A small sound classifier, trained from scratch: activation silu.
Rows from block 4, named by matrix and row number. Rows with one number belong to one channel. Each number is 50 + 12 x the weight over the matrix's rms, rounded and kept within 0 to 99. All counts start at 0.
# convs0: first width-7 conv (model.blocks.4.convs.0.weight, 96x96x7), inputs 54-62, a 7 kernel for each
# convs1: second width-7 conv (model.blocks.4.convs.1.weight, 96x96x7, transposed), outputs 54-62, a 7 kernel for each
convs0.41:55 66 47 46 52 24 44 54 53 59 55 32 50 61 59 38 41 54 52 33 75 50 35 35 79 49 62 32 64 44 41 48 56 52 48 75 49 38 50 48 77 59 38 27 56 48 46 69 72 43 32 65 47 53 35 76 41 74 26 47 51 44 45
convs0.42:59 62 53 52 40 60 40 53 59 33 55 39 22 55 49 67 54 43 48 52 50 47 30 45 55 56 65 48 52 40 51 23 75 49 58 39 37 57 50 58 80 34 48 57 59 52 57 48 64 40 58 51 38 47 72 50 28 64 68 46 58 33 60
convs0.43:49 51 57 65 44 18 69 55 40 43 68 47 58 36 50 37 64 41 31 57 52 39 68 40 49 41 42 41 36 49 57 43 51 59 37 62 74 45 20 52 33 56 66 61 42 42 53 39 37 41 59 47 48 55 49 71 59 45 52 41 50 36 40
convs0.44:48 34 68 58 67 44 45 32 81 46 47 63 20 68 35 59 55 63 55 58 46 46 54 28 52 32 44 49 44 76 59 41 53 34 55 30 75 35 66 43 58 71 34 67 31 58 48 35 56 52 78 69 52 64 44 35 53 36 44 55 58 21 54
convs0.45:69 49 48 50 53 41 40 65 43 57 45 19 77 57 59 57 36 39 43 49 62 34 32 49 30 74 81 60 63 50 36 86 70 52 36 52 74 35 34 61 30 68 35 57 55 54 51 42 76 50 22 38 56 64 41 49 50 68 41 47 50 48 49
convs0.46:45 71 38 39 54 45 46 57 56 33 41 43 57 59 57 72 41 41 49 43 49 32 48 64 46 39 70 64 37 48 40 69 45 81 56 35 50 57 51 66 35 39 55 54 44 36 60 72 53 60 30 16 56 54 72 50 37 52 29 46 77 83 46
convs0.47:44 54 35 61 77 46 50 46 42 37 51 57 61 15 66 51 40 38 59 40 53 59 66 50 54 53 55 42 49 26 34 52 37 55 60 46 52 71 45 51 42 23 55 59 34 24 47 48 48 52 48 56 55 50 54 39 68 42 47 55 53 63 53
convs0.48:33 38 44 44 49 58 75 58 53 44 55 52 45 42 53 56 53 41 45 42 42 51 76 48 34 59 68 43 41 42 56 40 46 57 77 43 50 64 78 52 20 62 69 38 57 62 59 59 39 49 29 40 54 66 49 55 39 49 66 53 47 54 48
convs0.49:40 50 49 41 35 51 72 77 36 43 66 54 70 38 60 57 49 31 39 45 48 56 47 42 36 34 21 52 36 52 50 43 57 59 47 60 46 30 37 47 48 51 47 50 44 20 36 57 59 60 80 81 52 55 41 62 34 53 42 54 32 56 76
convs0.50:67 50 46 50 64 50 50 38 47 47 52 56 59 52 33 32 43 45 54 61 50 49 38 55 58 47 33 66 41 40 51 52 57 42 23 42 60 53 55 53 55 36 52 35 33 61 39 41 57 54 17 52 52 93 57 26 53 49 44 46 47 60 25
convs0.51:37 47 44 46 52 43 40 40 54 60 64 54 59 61 41 54 52 53 41 43 64 45 60 45 58 49 43 52 36 41 41 34 46 45 61 34 47 40 43 50 54 66 50 54 68 49 42 45 34 61 49 46 46 42 50 50 64 58 34 41 41 52 51
convs0.52:47 57 40 48 52 51 48 54 44 58 41 52 49 40 50 52 58 46 32 45 44 37 30 52 63 72 54 68 47 61 35 58 38 53 27 62 48 44 36 40 38 54 37 52 41 48 58 53 48 66 65 66 55 47 42 61 42 52 59 37 34 55 71
convs0.53:44 42 41 48 43 38 55 72 34 54 53 40 40 36 56 51 50 50 52 46 41 49 44 45 49 50 48 45 48 50 50 55 65 39 45 51 64 51 46 62 61 41 49 59 52 57 38 20 35 55 29 56 62 31 58 60 75 50 35 39 35 38 61
convs0.54:60 45 71 55 66 58 50 65 77 63 64 55 61 45 47 57 48 47 42 42 50 62 45 40 33 38 60 41 54 52 52 35 57 47 66 62 58 45 73 53 48 42 54 52 51 45 37 40 60 43 51 53 54 51 41 46 30 48 59 54 61 43 30
convs0.55:37 49 69 54 66 40 60 68 36 41 44 48 37 28 54 52 32 58 62 37 45 66 37 62 61 44 62 18 74 37 44 43 35 42 58 43 55 53 62 50 40 50 40 56 29 55 55 30 54 51 44 42 26 64 69 67 70 23 79 56 39 40 46
convs0.56:66 61 34 46 59 51 48 61 46 57 60 67 44 54 58 45 41 60 33 53 42 49 46 45 47 18 82 44 47 32 60 26 49 29 63 62 46 08 51 57 55 69 57 39 45 54 65 53 55 65 65 39 36 49 23 56 46 47 45 34 56 52 59
convs0.57:51 47 55 63 41 56 53 44 34 40 41 53 51 50 58 55 51 61 57 40 49 58 56 45 38 51 46 53 39 36 43 48 29 36 57 46 52 53 57 51 52 54 47 61 59 53 45 37 52 67 49 52 56 56 42 30 32 35 46 58 46 43 41
convs0.58:51 57 57 34 64 23 54 42 58 46 54 54 40 52 45 35 48 60 29 46 54 40 67 55 27 54 48 44 67 52 59 34 66 31 70 39 67 61 38 52 69 28 47 53 53 28 48 57 52 43 62 30 72 45 26 68 61 49 49 52 75 35 59
convs0.59:29 35 79 78 43 30 43 33 55 57 52 42 56 44 46 48 38 30 46 52 55 33 49 32 63 36 65 28 23 36 54 52 39 33 54 28 69 65 31 45 67 43 64 49 36 50 55 44 31 49 47 41 32 53 45 54 83 49 64 48 34 54 57
convs0.60:63 53 64 54 50 46 44 54 54 46 29 61 71 60 57 64 47 51 60 38 52 47 37 59 58 41 48 33 47 67 52 49 52 68 65 48 54 56 36 65 86 34 40 47 44 34 55 43 56 40 48 61 51 48 54 64 60 50 37 47 47 46 43
convs0.61:61 58 46 47 60 77 58 45 50 47 60 45 61 68 56 45 31 45 42 45 44 47 50 78 52 54 60 40 57 64 73 36 61 46 60 35 63 41 47 57 73 68 58 69 77 79 47 42 50 45 63 58 60 42 65 36 45 46 49 39 47 50 40
convs0.62:47 65 44 42 44 66 37 37 51 43 49 58 61 50 35 61 32 61 53 59 39 34 40 58 56 48 41 46 35 31 36 46 64 50 52 30 64 42 33 47 47 46 49 11 30 64 72 53 61 54 35 56 57 59 63 63 67 43 40 66 67 73 36
convs0.63:43 73 44 50 39 59 81 50 49 42 65 64 44 61 61 59 47 68 62 30 42 34 63 46 61 56 43 43 37 41 49 52 33 89 57 54 35 59 25 66 60 30 46 59 67 65 35 46 39 46 54 52 57 55 47 49 49 56 73 68 53 51 23
convs0.64:50 39 47 48 46 39 48 47 65 51 23 28 46 63 62 58 41 42 43 33 59 69 47 61 14 52 29 45 54 48 49 46 21 31 60 71 43 30 55 55 32 42 37 49 36 33 37 39 75 45 47 48 56 50 34 67 36 47 53 59 42 47 56
convs0.65:64 39 60 51 36 92 51 53 39 50 44 59 28 47 68 68 57 49 40 73 43 55 30 66 33 51 29 50 49 68 43 64 67 55 42 27 72 42 61 62 45 62 43 36 61 46 63 48 36 61 72 41 44 49 81 58 44 29 63 81 29 31 90
convs0.66:65 55 49 36 54 43 44 66 53 38 60 57 43 46 46 40 60 61 55 57 55 42 55 62 49 58 30 52 57 54 51 56 50 54 46 63 35 44 50 49 55 74 50 51 48 51 62 48 49 72 55 47 36 40 34 40 55 54 56 46 55 64 39
convs0.67:41 36 51 60 52 39 59 34 68 41 57 50 68 42 61 47 42 41 40 49 42 46 41 46 43 53 65 47 43 56 58 40 49 58 41 29 46 44 40 56 56 59 43 57 49 50 54 44 34 44 67 48 45 45 52 65 39 57 54 51 63 29 57
convs0.68:35 62 47 57 38 50 43 60 54 57 48 70 41 21 42 36 39 62 56 65 35 72 60 62 37 64 35 24 24 44 63 42 39 51 39 56 36 53 43 69 60 24 66 55 58 58 36 37 15 62 37 49 61 38 54 32 38 32 48 69 49 49 55
convs0.69:74 35 50 73 64 65 66 39 60 51 31 64 53 55 64 51 61 49 40 53 46 43 32 67 61 58 46 51 34 52 62 81 38 36 53 27 43 58 72 57 74 60 41 65 47 67 41 59 53 50 59 77 65 45 47 60 50 77 62 45 44 36 67
convs0.70:56 64 47 31 31 66 59 53 46 29 34 43 96 67 44 70 55 61 41 29 50 13 57 23 78 50 46 54 46 57 64 22 30 40 45 40 44 49 76 67 39 29 61 25 48 61 48 61 42 42 58 28 49 45 69 42 45 36 56 25 42 62 49
convs0.71:46 44 53 55 30 45 49 75 45 46 34 51 36 29 26 61 41 60 51 66 55 47 36 42 53 42 32 50 43 23 55 58 37 36 42 73 53 21 49 42 55 52 62 51 60 58 34 38 33 33 44 50 56 50 30 45 58 48 31 64 25 24 46
convs0.72:42 64 46 53 58 42 50 53 48 60 59 59 57 49 56 57 43 56 50 48 49 63 47 58 53 42 39 43 53 72 40 52 45 48 67 49 58 49 52 49 61 63 60 46 32 38 62 53 37 51 37 66 41 54 61 22 38 76 79 96 61 58 56
convs0.73:50 56 60 38 50 50 60 62 38 42 36 55 59 61 45 37 49 60 41 52 49 59 34 44 34 45 37 52 40 55 61 38 44 43 68 48 61 46 34 57 64 56 50 42 56 62 47 43 35 52 61 46 72 59 67 85 65 41 32 55 61 49 48
convs0.74:73 53 59 32 50 50 51 55 61 50 44 38 34 38 47 49 45 49 46 54 37 48 49 39 53 56 49 46 45 57 38 45 62 53 43 65 63 55 50 68 52 28 50 53 58 47 31 41 56 51 58 53 43 45 48 54 56 42 49 60 40 38 54
convs0.75:47 53 52 45 38 52 44 62 55 45 70 48 35 38 62 51 55 61 37 35 39 30 58 45 40 76 52 33 53 53 42 47 48 38 61 56 34 59 27 40 99 53 46 57 49 69 66 32 43 46 48 57 53 60 36 50 57 48 42 46 61 43 39
convs0.76:30 46 55 61 50 48 62 37 49 50 41 49 37 47 47 57 42 52 47 62 45 42 64 58 42 42 49 58 63 47 73 60 46 54 52 31 51 47 50 43 42 43 48 47 65 51 78 60 50 55 42 39 60 55 67 51 50 42 46 40 58 33 50
convs0.77:51 52 46 33 51 64 54 62 73 53 45 32 33 38 59 55 34 61 55 49 58 61 34 28 68 51 49 39 39 51 44 45 44 58 53 54 55 57 43 55 55 48 63 51 37 59 49 58 46 37 60 58 26 63 44 57 70 57 49 54 45 47 38
convs0.78:49 65 57 36 60 57 51 53 45 53 73 34 29 62 50 57 47 43 55 53 42 77 40 56 59 48 23 40 65 53 44 32 66 66 43 59 50 51 56 50 21 41 38 12 59 64 36 63 51 62 57 36 41 47 53 53 38 45 75 44 54 58 63
convs0.79:55 34 45 61 45 60 48 57 55 60 47 52 46 44 43 56 52 51 39 48 42 37 55 28 37 52 45 79 47 41 65 47 49 60 37 53 53 72 62 48 42 31 60 48 26 20 44 70 97 75 45 62 46 37 36 61 51 38 48 27 59 54 69
convs0.80:57 38 58 50 37 43 79 42 56 31 42 36 49 62 63 39 43 62 47 47 50 47 42 29 33 35 64 62 56 30 42 45 55 46 50 36 48 32 77 43 60 67 60 66 54 45 36 55 51 53 50 82 44 61 60 45 65 41 65 42 39 33 54
convs0.81:56 45 51 50 51 55 52 43 47 50 33 39 48 63 39 42 50 69 38 57 45 63 29 66 57 59 45 35 77 60 46 57 69 40 63 21 43 26 53 22 49 59 88 71 57 53 43 31 28 40 49 54 40 71 75 50 31 34 34 55 36 41 70
convs0.82:55 43 34 61 62 59 51 70 44 75 89 74 15 49 42 41 48 55 41 39 45 54 33 44 33 44 55 51 58 57 44 77 44 53 24 34 33 54 41 50 33 55 31 33 57 64 60 46 40 25 50 54 78 47 67 50 53 39 51 52 59 38 42
convs0.83:62 53 41 70 40 43 46 73 47 42 31 46 48 44 42 42 75 40 36 54 45 41 54 61 37 33 56 46 21 55 45 35 48 56 48 63 50 49 48 55 30 43 42 56 53 52 51 10 44 45 53 79 51 54 46 58 67 35 47 97 31 62 25
convs0.84:57 57 50 61 56 77 38 62 59 59 32 53 50 48 55 45 49 51 54 43 68 59 45 60 48 46 44 38 64 74 36 67 57 54 33 42 68 62 47 33 38 61 66 52 48 36 34 26 56 53 37 48 55 56 51 54 44 35 50 50 36 59 46
convs0.85:55 57 41 58 47 43 49 61 62 44 55 63 49 54 54 58 40 51 28 64 53 39 60 31 56 64 41 50 61 42 54 47 50 39 54 35 45 63 77 35 35 82 32 40 44 29 46 59 50 59 59 54 42 54 54 50 49 64 61 40 52 47 53
convs0.86:70 60 49 61 60 47 46 37 57 56 58 78 58 35 44 58 51 59 55 52 57 28 72 45 55 59 56 59 38 59 84 47 28 59 67 51 41 26 58 58 51 71 75 54 75 78 47 32 28 62 49 44 70 26 30 34 71 44 34 42 58 40 36
convs0.87:41 55 52 57 42 45 54 67 31 74 39 36 72 45 68 51 57 55 48 48 53 27 35 59 49 43 47 51 55 51 80 34 44 56 37 70 46 60 47 40 32 59 55 64 70 43 52 45 30 56 62 65 71 59 39 31 51 59 63 48 34 38 39
convs0.88:67 39 66 63 37 40 51 53 58 45 38 47 46 39 48 48 40 49 40 46 47 53 65 42 40 53 62 42 47 56 72 32 54 48 59 47 59 47 39 35 72 46 24 44 54 80 63 53 72 44 36 55 43 48 52 77 49 50 50 37 57 69 61
convs0.89:33 46 54 53 63 46 60 38 41 55 70 48 62 43 48 49 49 38 39 54 48 56 56 48 35 39 55 57 47 42 58 64 35 59 43 55 58 53 62 39 37 55 65 52 45 58 48 37 46 44 66 51 56 48 64 45 51 37 54 26 53 54 42
convs0.90:36 62 86 46 40 26 57 68 53 23 60 50 68 41 67 39 40 59 40 64 42 48 60 55 50 37 27 66 27 53 42 42 68 59 50 52 45 46 50 80 56 31 72 41 50 68 48 59 43 42 46 44 36 50 51 56 58 45 35 30 67 50 47
convs0.91:49 48 41 47 42 36 54 56 51 59 55 55 55 41 52 46 39 44 57 54 56 37 55 57 61 61 41 40 40 48 50 42 48 44 65 38 36 57 24 47 60 52 55 49 40 57 53 50 51 55 64 58 55 56 56 56 32 64 58 34 44 75 53
convs0.92:51 38 45 64 29 59 64 63 46 41 52 52 76 35 25 62 64 58 46 49 59 32 63 38 56 43 48 64 51 29 39 56 31 35 56 66 62 51 50 45 49 55 67 38 57 56 62 51 39 42 55 34 50 40 47 39 60 53 47 56 31 48 60
convs0.93:64 49 40 47 39 61 61 64 42 36 45 52 51 44 29 51 62 61 39 46 29 42 67 47 49 22 67 43 52 50 66 51 54 50 58 61 63 52 59 26 55 57 34 50 59 71 43 43 51 49 52 58 59 43 50 42 71 44 66 35 63 34 67
convs1.41:52 56 34 47 58 47 46 32 46 62 41 58 40 54 18 42 71 60 52 24 50 64 59 21 63 71 44 51 56 52 42 42 67 63 47 59 42 47 68 54 38 34 56 54 45 36 78 58 38 52 82 44 58 51 41 40 55 71 45 77 63 43 41
convs1.42:47 52 42 51 43 50 42 54 46 51 55 56 43 51 41 62 47 47 57 50 49 51 38 44 46 66 45 34 33 50 61 71 47 34 81 60 50 55 49 49 52 51 76 44 41 23 44 63 44 78 66 38 52 48 26 41 54 65 66 53 37 65 52
convs1.43:43 56 45 36 64 53 41 31 59 54 53 40 67 53 53 41 76 41 49 48 53 42 50 50 38 56 55 49 75 45 35 59 65 40 62 70 35 45 54 46 50 49 33 44 54 54 72 65 29 48 49 68 59 48 42 33 44 55 56 44 48 42 66
convs1.44:38 39 38 51 60 59 58 49 59 50 64 55 33 48 39 68 30 49 62 37 51 50 48 28 50 60 32 68 45 52 60 34 40 36 61 38 49 42 42 62 32 69 61 52 54 30 42 65 39 63 39 43 63 46 41 51 43 42 60 62 55 60 46
convs1.45:41 47 46 37 48 52 39 15 49 55 65 58 26 34 32 80 45 39 57 33 69 48 30 45 56 47 41 56 64 28 43 37 68 75 19 43 75 78 57 59 32 39 22 40 69 63 65 42 73 70 75 40 21 52 37 64 74 30 47 47 60 39 31
convs1.46:49 47 55 45 48 61 41 48 57 63 56 58 67 36 45 67 49 59 52 27 48 41 52 51 48 58 44 41 45 26 42 55 31 54 77 65 69 38 42 45 55 47 53 75 48 13 35 43 48 80 57 66 19 54 46 17 64 42 45 62 72 56 45
convs1.47:59 55 52 28 52 60 43 46 61 49 34 13 60 52 42 58 41 46 59 57 78 52 41 31 56 41 62 60 60 43 50 54 39 58 57 47 59 54 52 75 63 43 41 50 46 52 30 55 49 56 42 49 43 35 38 53 60 44 53 43 44 41 58
convs1.48:30 55 44 43 38 50 65 50 44 42 83 59 56 41 26 68 48 60 47 65 42 52 57 44 65 31 50 63 54 29 48 68 56 48 50 33 59 66 61 33 56 50 28 17 50 75 33 41 51 61 44 26 60 68 74 26 63 62 50 48 49 33 69
convs1.49:49 40 54 48 55 57 42 57 35 35 61 60 27 43 46 64 61 47 53 32 56 54 44 49 67 51 23 41 54 43 34 52 54 59 57 63 44 39 62 54 68 36 58 73 60 61 48 39 50 23 31 52 79 29 28 66 48 39 59 51 70 60 36
convs1.50:39 50 58 43 39 41 46 56 34 60 52 50 49 55 38 46 46 42 35 47 55 20 72 86 47 36 54 62 63 40 30 40 48 49 43 38 67 39 42 62 53 72 48 60 58 46 37 42 44 73 56 27 58 69 54 20 57 49 49 62 48 47 68
convs1.51:58 51 52 46 47 39 55 57 53 42 44 65 53 47 42 66 37 53 42 48 39 47 52 41 39 34 49 49 38 57 48 49 65 52 46 59 53 59 48 50 44 53 34 40 61 72 39 44 66 55 39 35 32 47 55 69 74 51 58 57 45 31 44
convs1.52:68 54 54 53 50 52 54 33 47 67 63 59 57 34 48 66 60 39 33 29 70 60 51 40 25 70 55 54 56 40 68 33 45 49 60 47 33 20 37 53 58 75 53 49 48 40 41 29 60 45 58 46 35 33 42 42 59 68 50 32 60 50 39
convs1.53:47 72 52 40 46 49 58 55 52 48 50 70 63 46 68 33 38 54 50 52 42 57 62 52 29 59 63 32 55 44 49 56 40 48 59 40 37 51 61 61 44 42 48 37 69 66 58 51 31 38 77 57 61 33 29 63 30 61 58 42 45 52 40
convs1.54:28 51 45 42 48 37 50 32 44 60 37 35 30 53 56 45 41 38 53 53 36 74 57 43 58 56 40 41 47 33 62 67 43 59 50 36 51 39 40 49 34 51 45 61 60 50 45 47 48 42 60 57 33 48 48 42 65 67 27 61 39 50 62
convs1.55:22 47 34 64 54 30 61 59 62 43 45 41 58 55 64 38 36 76 92 32 39 88 27 56 59 40 62 26 46 52 41 70 64 46 33 54 52 56 42 32 40 62 30 51 47 48 39 57 58 47 38 58 59 53 55 58 48 47 54 57 50 72 39
convs1.56:51 53 43 65 55 46 31 71 46 28 63 34 49 37 36 36 67 53 38 52 69 34 65 65 43 48 49 42 46 45 63 49 29 69 45 38 76 46 43 28 34 61 44 41 34 36 66 70 41 39 47 35 42 70 43 60 54 44 44 58 48 47 62
convs1.57:61 53 42 36 44 65 59 58 57 37 45 73 48 41 35 56 51 34 47 54 33 38 23 41 62 59 57 69 45 61 60 40 43 51 41 47 43 43 49 50 33 65 57 52 58 42 54 41 48 40 55 54 65 67 43 30 56 46 46 47 57 55 64
convs1.58:49 64 69 35 62 35 42 41 50 45 42 64 41 70 66 50 35 82 44 50 69 52 69 42 63 45 22 47 21 52 67 74 43 54 40 51 20 48 72 52 57 48 31 47 63 51 33 41 68 49 59 55 41 53 35 64 40 60 43 51 47 67 48
convs1.59:42 55 49 45 41 67 66 63 52 54 76 50 62 44 31 52 69 50 40 64 57 48 39 40 50 37 50 69 60 56 38 43 69 50 35 40 61 52 48 57 36 53 35 32 16 54 52 48 61 35 34 58 64 41 51 45 57 59 58 46 53 40 50
convs1.60:38 66 37 43 26 51 52 32 47 46 42 67 64 34 62 52 41 44 84 76 41 47 54 47 32 60 41 46 45 26 25 51 60 19 41 42 31 37 52 34 63 66 45 46 39 37 63 55 54 19 48 33 56 74 44 41 63 48 64 53 57 63 35
convs1.61:40 33 37 37 43 52 42 55 34 29 56 63 53 39 47 57 29 52 64 48 49 41 41 36 50 35 35 73 24 47 30 66 25 33 63 40 41 39 58 65 52 45 76 59 33 39 45 40 15 42 54 29 23 57 46 40 65 68 48 45 63 54 57
convs1.62:66 45 39 51 56 56 55 54 47 46 39 44 65 45 68 62 51 15 44 49 47 42 63 29 52 42 37 63 66 56 48 62 55 56 71 55 58 67 57 63 49 61 32 48 26 48 48 65 59 44 50 66 56 59 31 48 61 47 37 22 52 57 25
convs1.63:31 46 47 32 66 53 51 48 47 45 60 55 52 44 41 47 51 59 53 32 52 38 38 56 35 52 58 60 63 68 47 28 43 60 63 48 54 41 35 59 62 55 60 55 50 46 35 34 59 37 39 35 60 64 42 68 67 49 49 36 62 39 56
convs1.64:76 44 31 43 53 50 72 35 59 53 34 58 70 60 29 39 45 49 51 48 61 68 53 55 57 49 46 37 50 46 50 67 47 59 35 35 34 48 58 52 48 42 86 67 56 46 46 42 47 67 54 63 48 56 47 50 36 37 56 43 47 44 42
convs1.65:45 40 42 49 47 42 33 70 53 45 64 46 46 48 50 70 29 63 54 00 46 87 54 50 51 65 45 52 66 26 54 34 57 42 46 66 52 47 50 39 64 60 44 58 64 31 43 60 58 36 54 46 57 51 31 69 57 59 64 45 45 46 54
convs1.66:56 47 52 63 44 53 50 63 47 51 68 61 53 39 50 44 42 57 35 45 46 49 52 67 53 55 38 54 52 29 45 73 45 44 51 29 44 58 40 58 62 55 73 49 33 53 57 43 60 36 41 62 58 52 58 59 68 52 33 51 46 47 38
convs1.67:27 48 55 60 55 47 64 49 53 69 31 54 41 43 61 64 19 45 57 70 37 54 29 31 74 44 64 44 49 57 58 33 52 57 40 45 42 53 69 39 58 56 42 51 83 56 31 52 43 53 42 43 57 42 44 41 58 53 47 51 65 52 44
convs1.68:79 75 47 55 40 57 65 83 60 62 40 65 52 32 46 51 18 48 74 56 41 58 22 38 66 44 60 69 57 73 32 48 40 51 51 44 42 48 55 44 64 52 60 16 49 24 25 41 50 42 43 66 79 50 44 31 41 63 41 51 47 54 59
convs1.69:44 60 48 46 34 39 59 65 63 39 53 61 35 41 69 47 41 66 57 35 43 41 49 67 27 58 45 49 67 37 24 64 46 54 70 64 61 37 64 68 32 46 51 48 50 43 47 42 58 40 29 48 51 34 69 64 60 49 41 61 66 34 55
convs1.70:58 57 35 51 53 43 40 60 25 28 63 51 46 48 59 53 44 55 51 49 62 37 76 15 61 70 42 67 64 47 53 65 53 41 38 71 47 51 38 31 69 56 44 71 41 30 50 54 27 63 57 73 57 57 32 24 55 65 51 62 55 36 37
convs1.71:31 50 58 51 57 44 41 37 61 45 67 46 59 51 29 61 29 36 45 46 69 16 78 49 59 63 66 79 60 34 35 56 45 43 53 56 57 41 38 55 34 43 82 28 40 53 74 70 20 42 42 57 56 68 66 57 46 44 50 20 53 36 56
convs1.72:60 67 58 51 62 50 48 46 51 47 48 77 63 37 57 24 70 32 48 29 39 40 55 36 10 57 35 47 43 49 48 49 42 40 57 49 58 54 49 54 27 40 61 60 39 51 48 53 56 88 44 63 62 39 59 58 46 35 09 00 26 12 32
convs1.73:50 53 39 50 55 46 48 41 46 57 59 52 42 53 59 45 47 51 40 65 41 44 73 71 54 46 62 45 41 62 46 40 52 63 66 41 46 55 55 64 60 61 27 26 47 44 60 74 69 48 36 43 53 54 36 33 62 62 54 48 44 63 80
convs1.74:61 79 53 43 59 36 43 62 42 42 63 43 40 55 73 43 33 46 56 63 56 57 48 38 48 55 38 54 48 31 54 51 41 44 63 47 47 41 36 47 46 40 51 34 61 78 36 49 35 43 49 41 29 55 49 49 29 49 51 47 53 59 48
convs1.75:30 45 58 58 49 37 50 58 40 51 47 66 51 35 62 46 42 50 29 46 73 45 47 54 43 37 74 58 41 61 58 39 58 55 50 50 40 27 43 57 47 52 77 36 53 47 38 46 44 48 41 55 49 47 40 85 69 53 44 49 54 65 52
convs1.76:64 44 41 54 55 61 70 71 57 56 60 56 47 47 41 36 47 46 36 38 49 45 73 51 45 53 45 53 42 45 51 54 33 55 47 44 58 67 52 44 38 65 43 42 57 39 56 69 61 56 33 67 52 55 57 37 47 54 62 58 53 44 55
convs1.77:45 53 48 58 41 39 55 62 38 69 68 68 42 26 31 56 53 35 63 56 17 47 26 55 63 55 42 56 59 25 51 53 62 21 69 52 46 47 54 38 38 50 35 47 44 51 72 33 79 42 56 58 75 52 34 53 58 45 30 52 56 57 35
convs1.78:53 43 59 43 36 46 46 47 69 67 50 67 64 46 30 64 41 54 45 59 32 64 43 28 68 54 46 52 52 44 39 70 53 69 40 48 49 56 27 32 63 51 60 48 59 51 35 50 67 55 33 57 37 47 54 54 31 41 70 44 59 34 71
convs1.79:46 46 55 36 54 57 48 58 55 52 34 34 51 61 45 18 79 71 17 52 51 49 54 40 55 47 50 64 56 44 55 60 47 68 47 77 53 63 23 44 33 54 30 29 69 50 61 45 13 52 46 52 33 42 63 55 52 55 50 45 65 51 47
convs1.80:54 30 28 42 73 54 42 34 57 55 32 42 63 51 36 34 61 49 57 53 36 39 89 57 57 78 33 72 54 44 60 52 68 49 47 42 37 48 56 37 69 39 50 37 50 32 28 48 61 50 60 65 37 28 54 43 36 73 59 48 57 50 44
convs1.81:46 60 53 46 53 53 49 54 59 46 31 60 62 57 45 62 23 37 52 57 64 58 63 52 21 61 68 62 17 49 53 78 56 25 54 43 62 77 66 71 66 48 60 48 57 47 61 50 55 47 32 17 68 47 40 40 53 46 46 54 52 80 58
convs1.82:51 41 32 50 58 57 47 48 35 59 49 39 57 48 29 60 43 47 38 55 60 40 34 46 70 69 47 49 66 44 33 28 49 39 45 56 37 48 42 54 53 62 57 56 43 52 56 58 49 60 50 57 18 31 62 54 57 62 44 29 38 55 51
convs1.83:46 56 46 57 49 53 56 44 43 55 67 56 55 56 56 32 44 66 70 16 50 55 66 47 44 53 32 81 48 43 68 59 57 46 69 59 54 34 57 50 60 45 61 54 50 54 33 56 38 50 47 59 59 40 53 61 55 51 51 56 47 39 50
convs1.84:40 43 42 44 50 36 44 51 70 48 48 56 50 26 37 65 58 28 46 68 59 43 57 48 39 38 41 56 50 35 36 54 52 46 44 26 40 52 63 53 50 57 56 67 56 53 60 51 58 42 60 58 38 61 58 43 57 46 55 53 56 50 54
convs1.85:33 48 66 68 63 53 36 61 40 42 41 46 49 32 49 74 63 45 42 71 71 66 61 28 56 48 51 40 46 33 43 72 43 44 40 47 41 51 45 37 49 47 53 53 62 54 65 48 76 52 51 60 43 34 56 44 42 51 59 41 41 55 52
convs1.86:59 38 49 43 38 56 50 51 56 43 43 62 35 46 48 46 41 41 26 19 78 50 42 33 50 46 49 66 59 56 35 71 54 62 54 30 55 63 49 77 55 44 57 38 64 50 47 48 52 50 60 73 49 21 44 42 69 42 49 52 64 63 32
convs1.87:65 61 48 51 37 51 46 54 44 50 53 58 38 50 54 25 37 75 50 37 45 47 42 58 58 62 50 57 49 59 57 48 28 55 55 39 47 65 63 51 39 42 57 42 62 37 49 51 51 30 49 41 45 38 44 39 63 46 45 65 47 52 35
convs1.88:54 48 62 55 46 47 35 71 44 49 55 48 52 59 47 35 60 66 45 44 63 68 29 43 55 72 37 57 37 36 48 82 39 51 71 65 63 53 50 32 34 51 49 40 41 27 47 69 45 51 54 58 40 30 67 67 65 52 46 80 44 46 60
convs1.89:52 53 45 46 43 38 64 72 50 41 59 52 54 32 30 58 76 40 35 54 73 32 43 51 52 51 41 63 62 48 47 39 65 57 39 47 42 64 46 43 47 62 42 30 38 49 48 32 52 45 29 18 56 57 41 38 53 51 50 74 43 59 53
convs1.90:52 42 55 52 44 61 55 40 34 56 45 50 63 52 42 68 34 54 70 29 69 27 65 51 63 40 33 52 54 75 64 18 60 82 37 72 46 37 45 40 66 39 41 36 56 46 25 69 51 52 61 66 48 44 42 74 46 41 59 72 58 49 52
convs1.91:37 44 58 48 55 50 51 49 43 36 48 57 46 39 44 46 70 49 53 48 51 49 63 35 46 70 67 49 55 36 71 58 43 53 53 58 45 33 48 65 35 42 58 33 40 54 49 61 57 47 53 57 47 53 54 48 42 58 55 52 37 52 63
convs1.92:57 41 57 55 33 56 54 44 39 52 70 58 50 33 41 41 45 66 34 31 66 31 60 65 53 35 58 65 45 46 76 40 53 45 30 51 17 54 43 30 52 39 31 45 46 59 67 47 69 30 52 96 78 43 38 31 74 35 66 60 60 31 41
convs1.93:37 59 63 41 46 52 53 36 47 54 49 70 64 74 58 53 45 69 39 23 57 44 55 49 53 37 41 51 49 54 54 38 32 57 47 42 45 55 45 36 39 31 88 65 52 39 51 17 51 42 53 50 44 71 52 64 41 49 37 58 28 52 40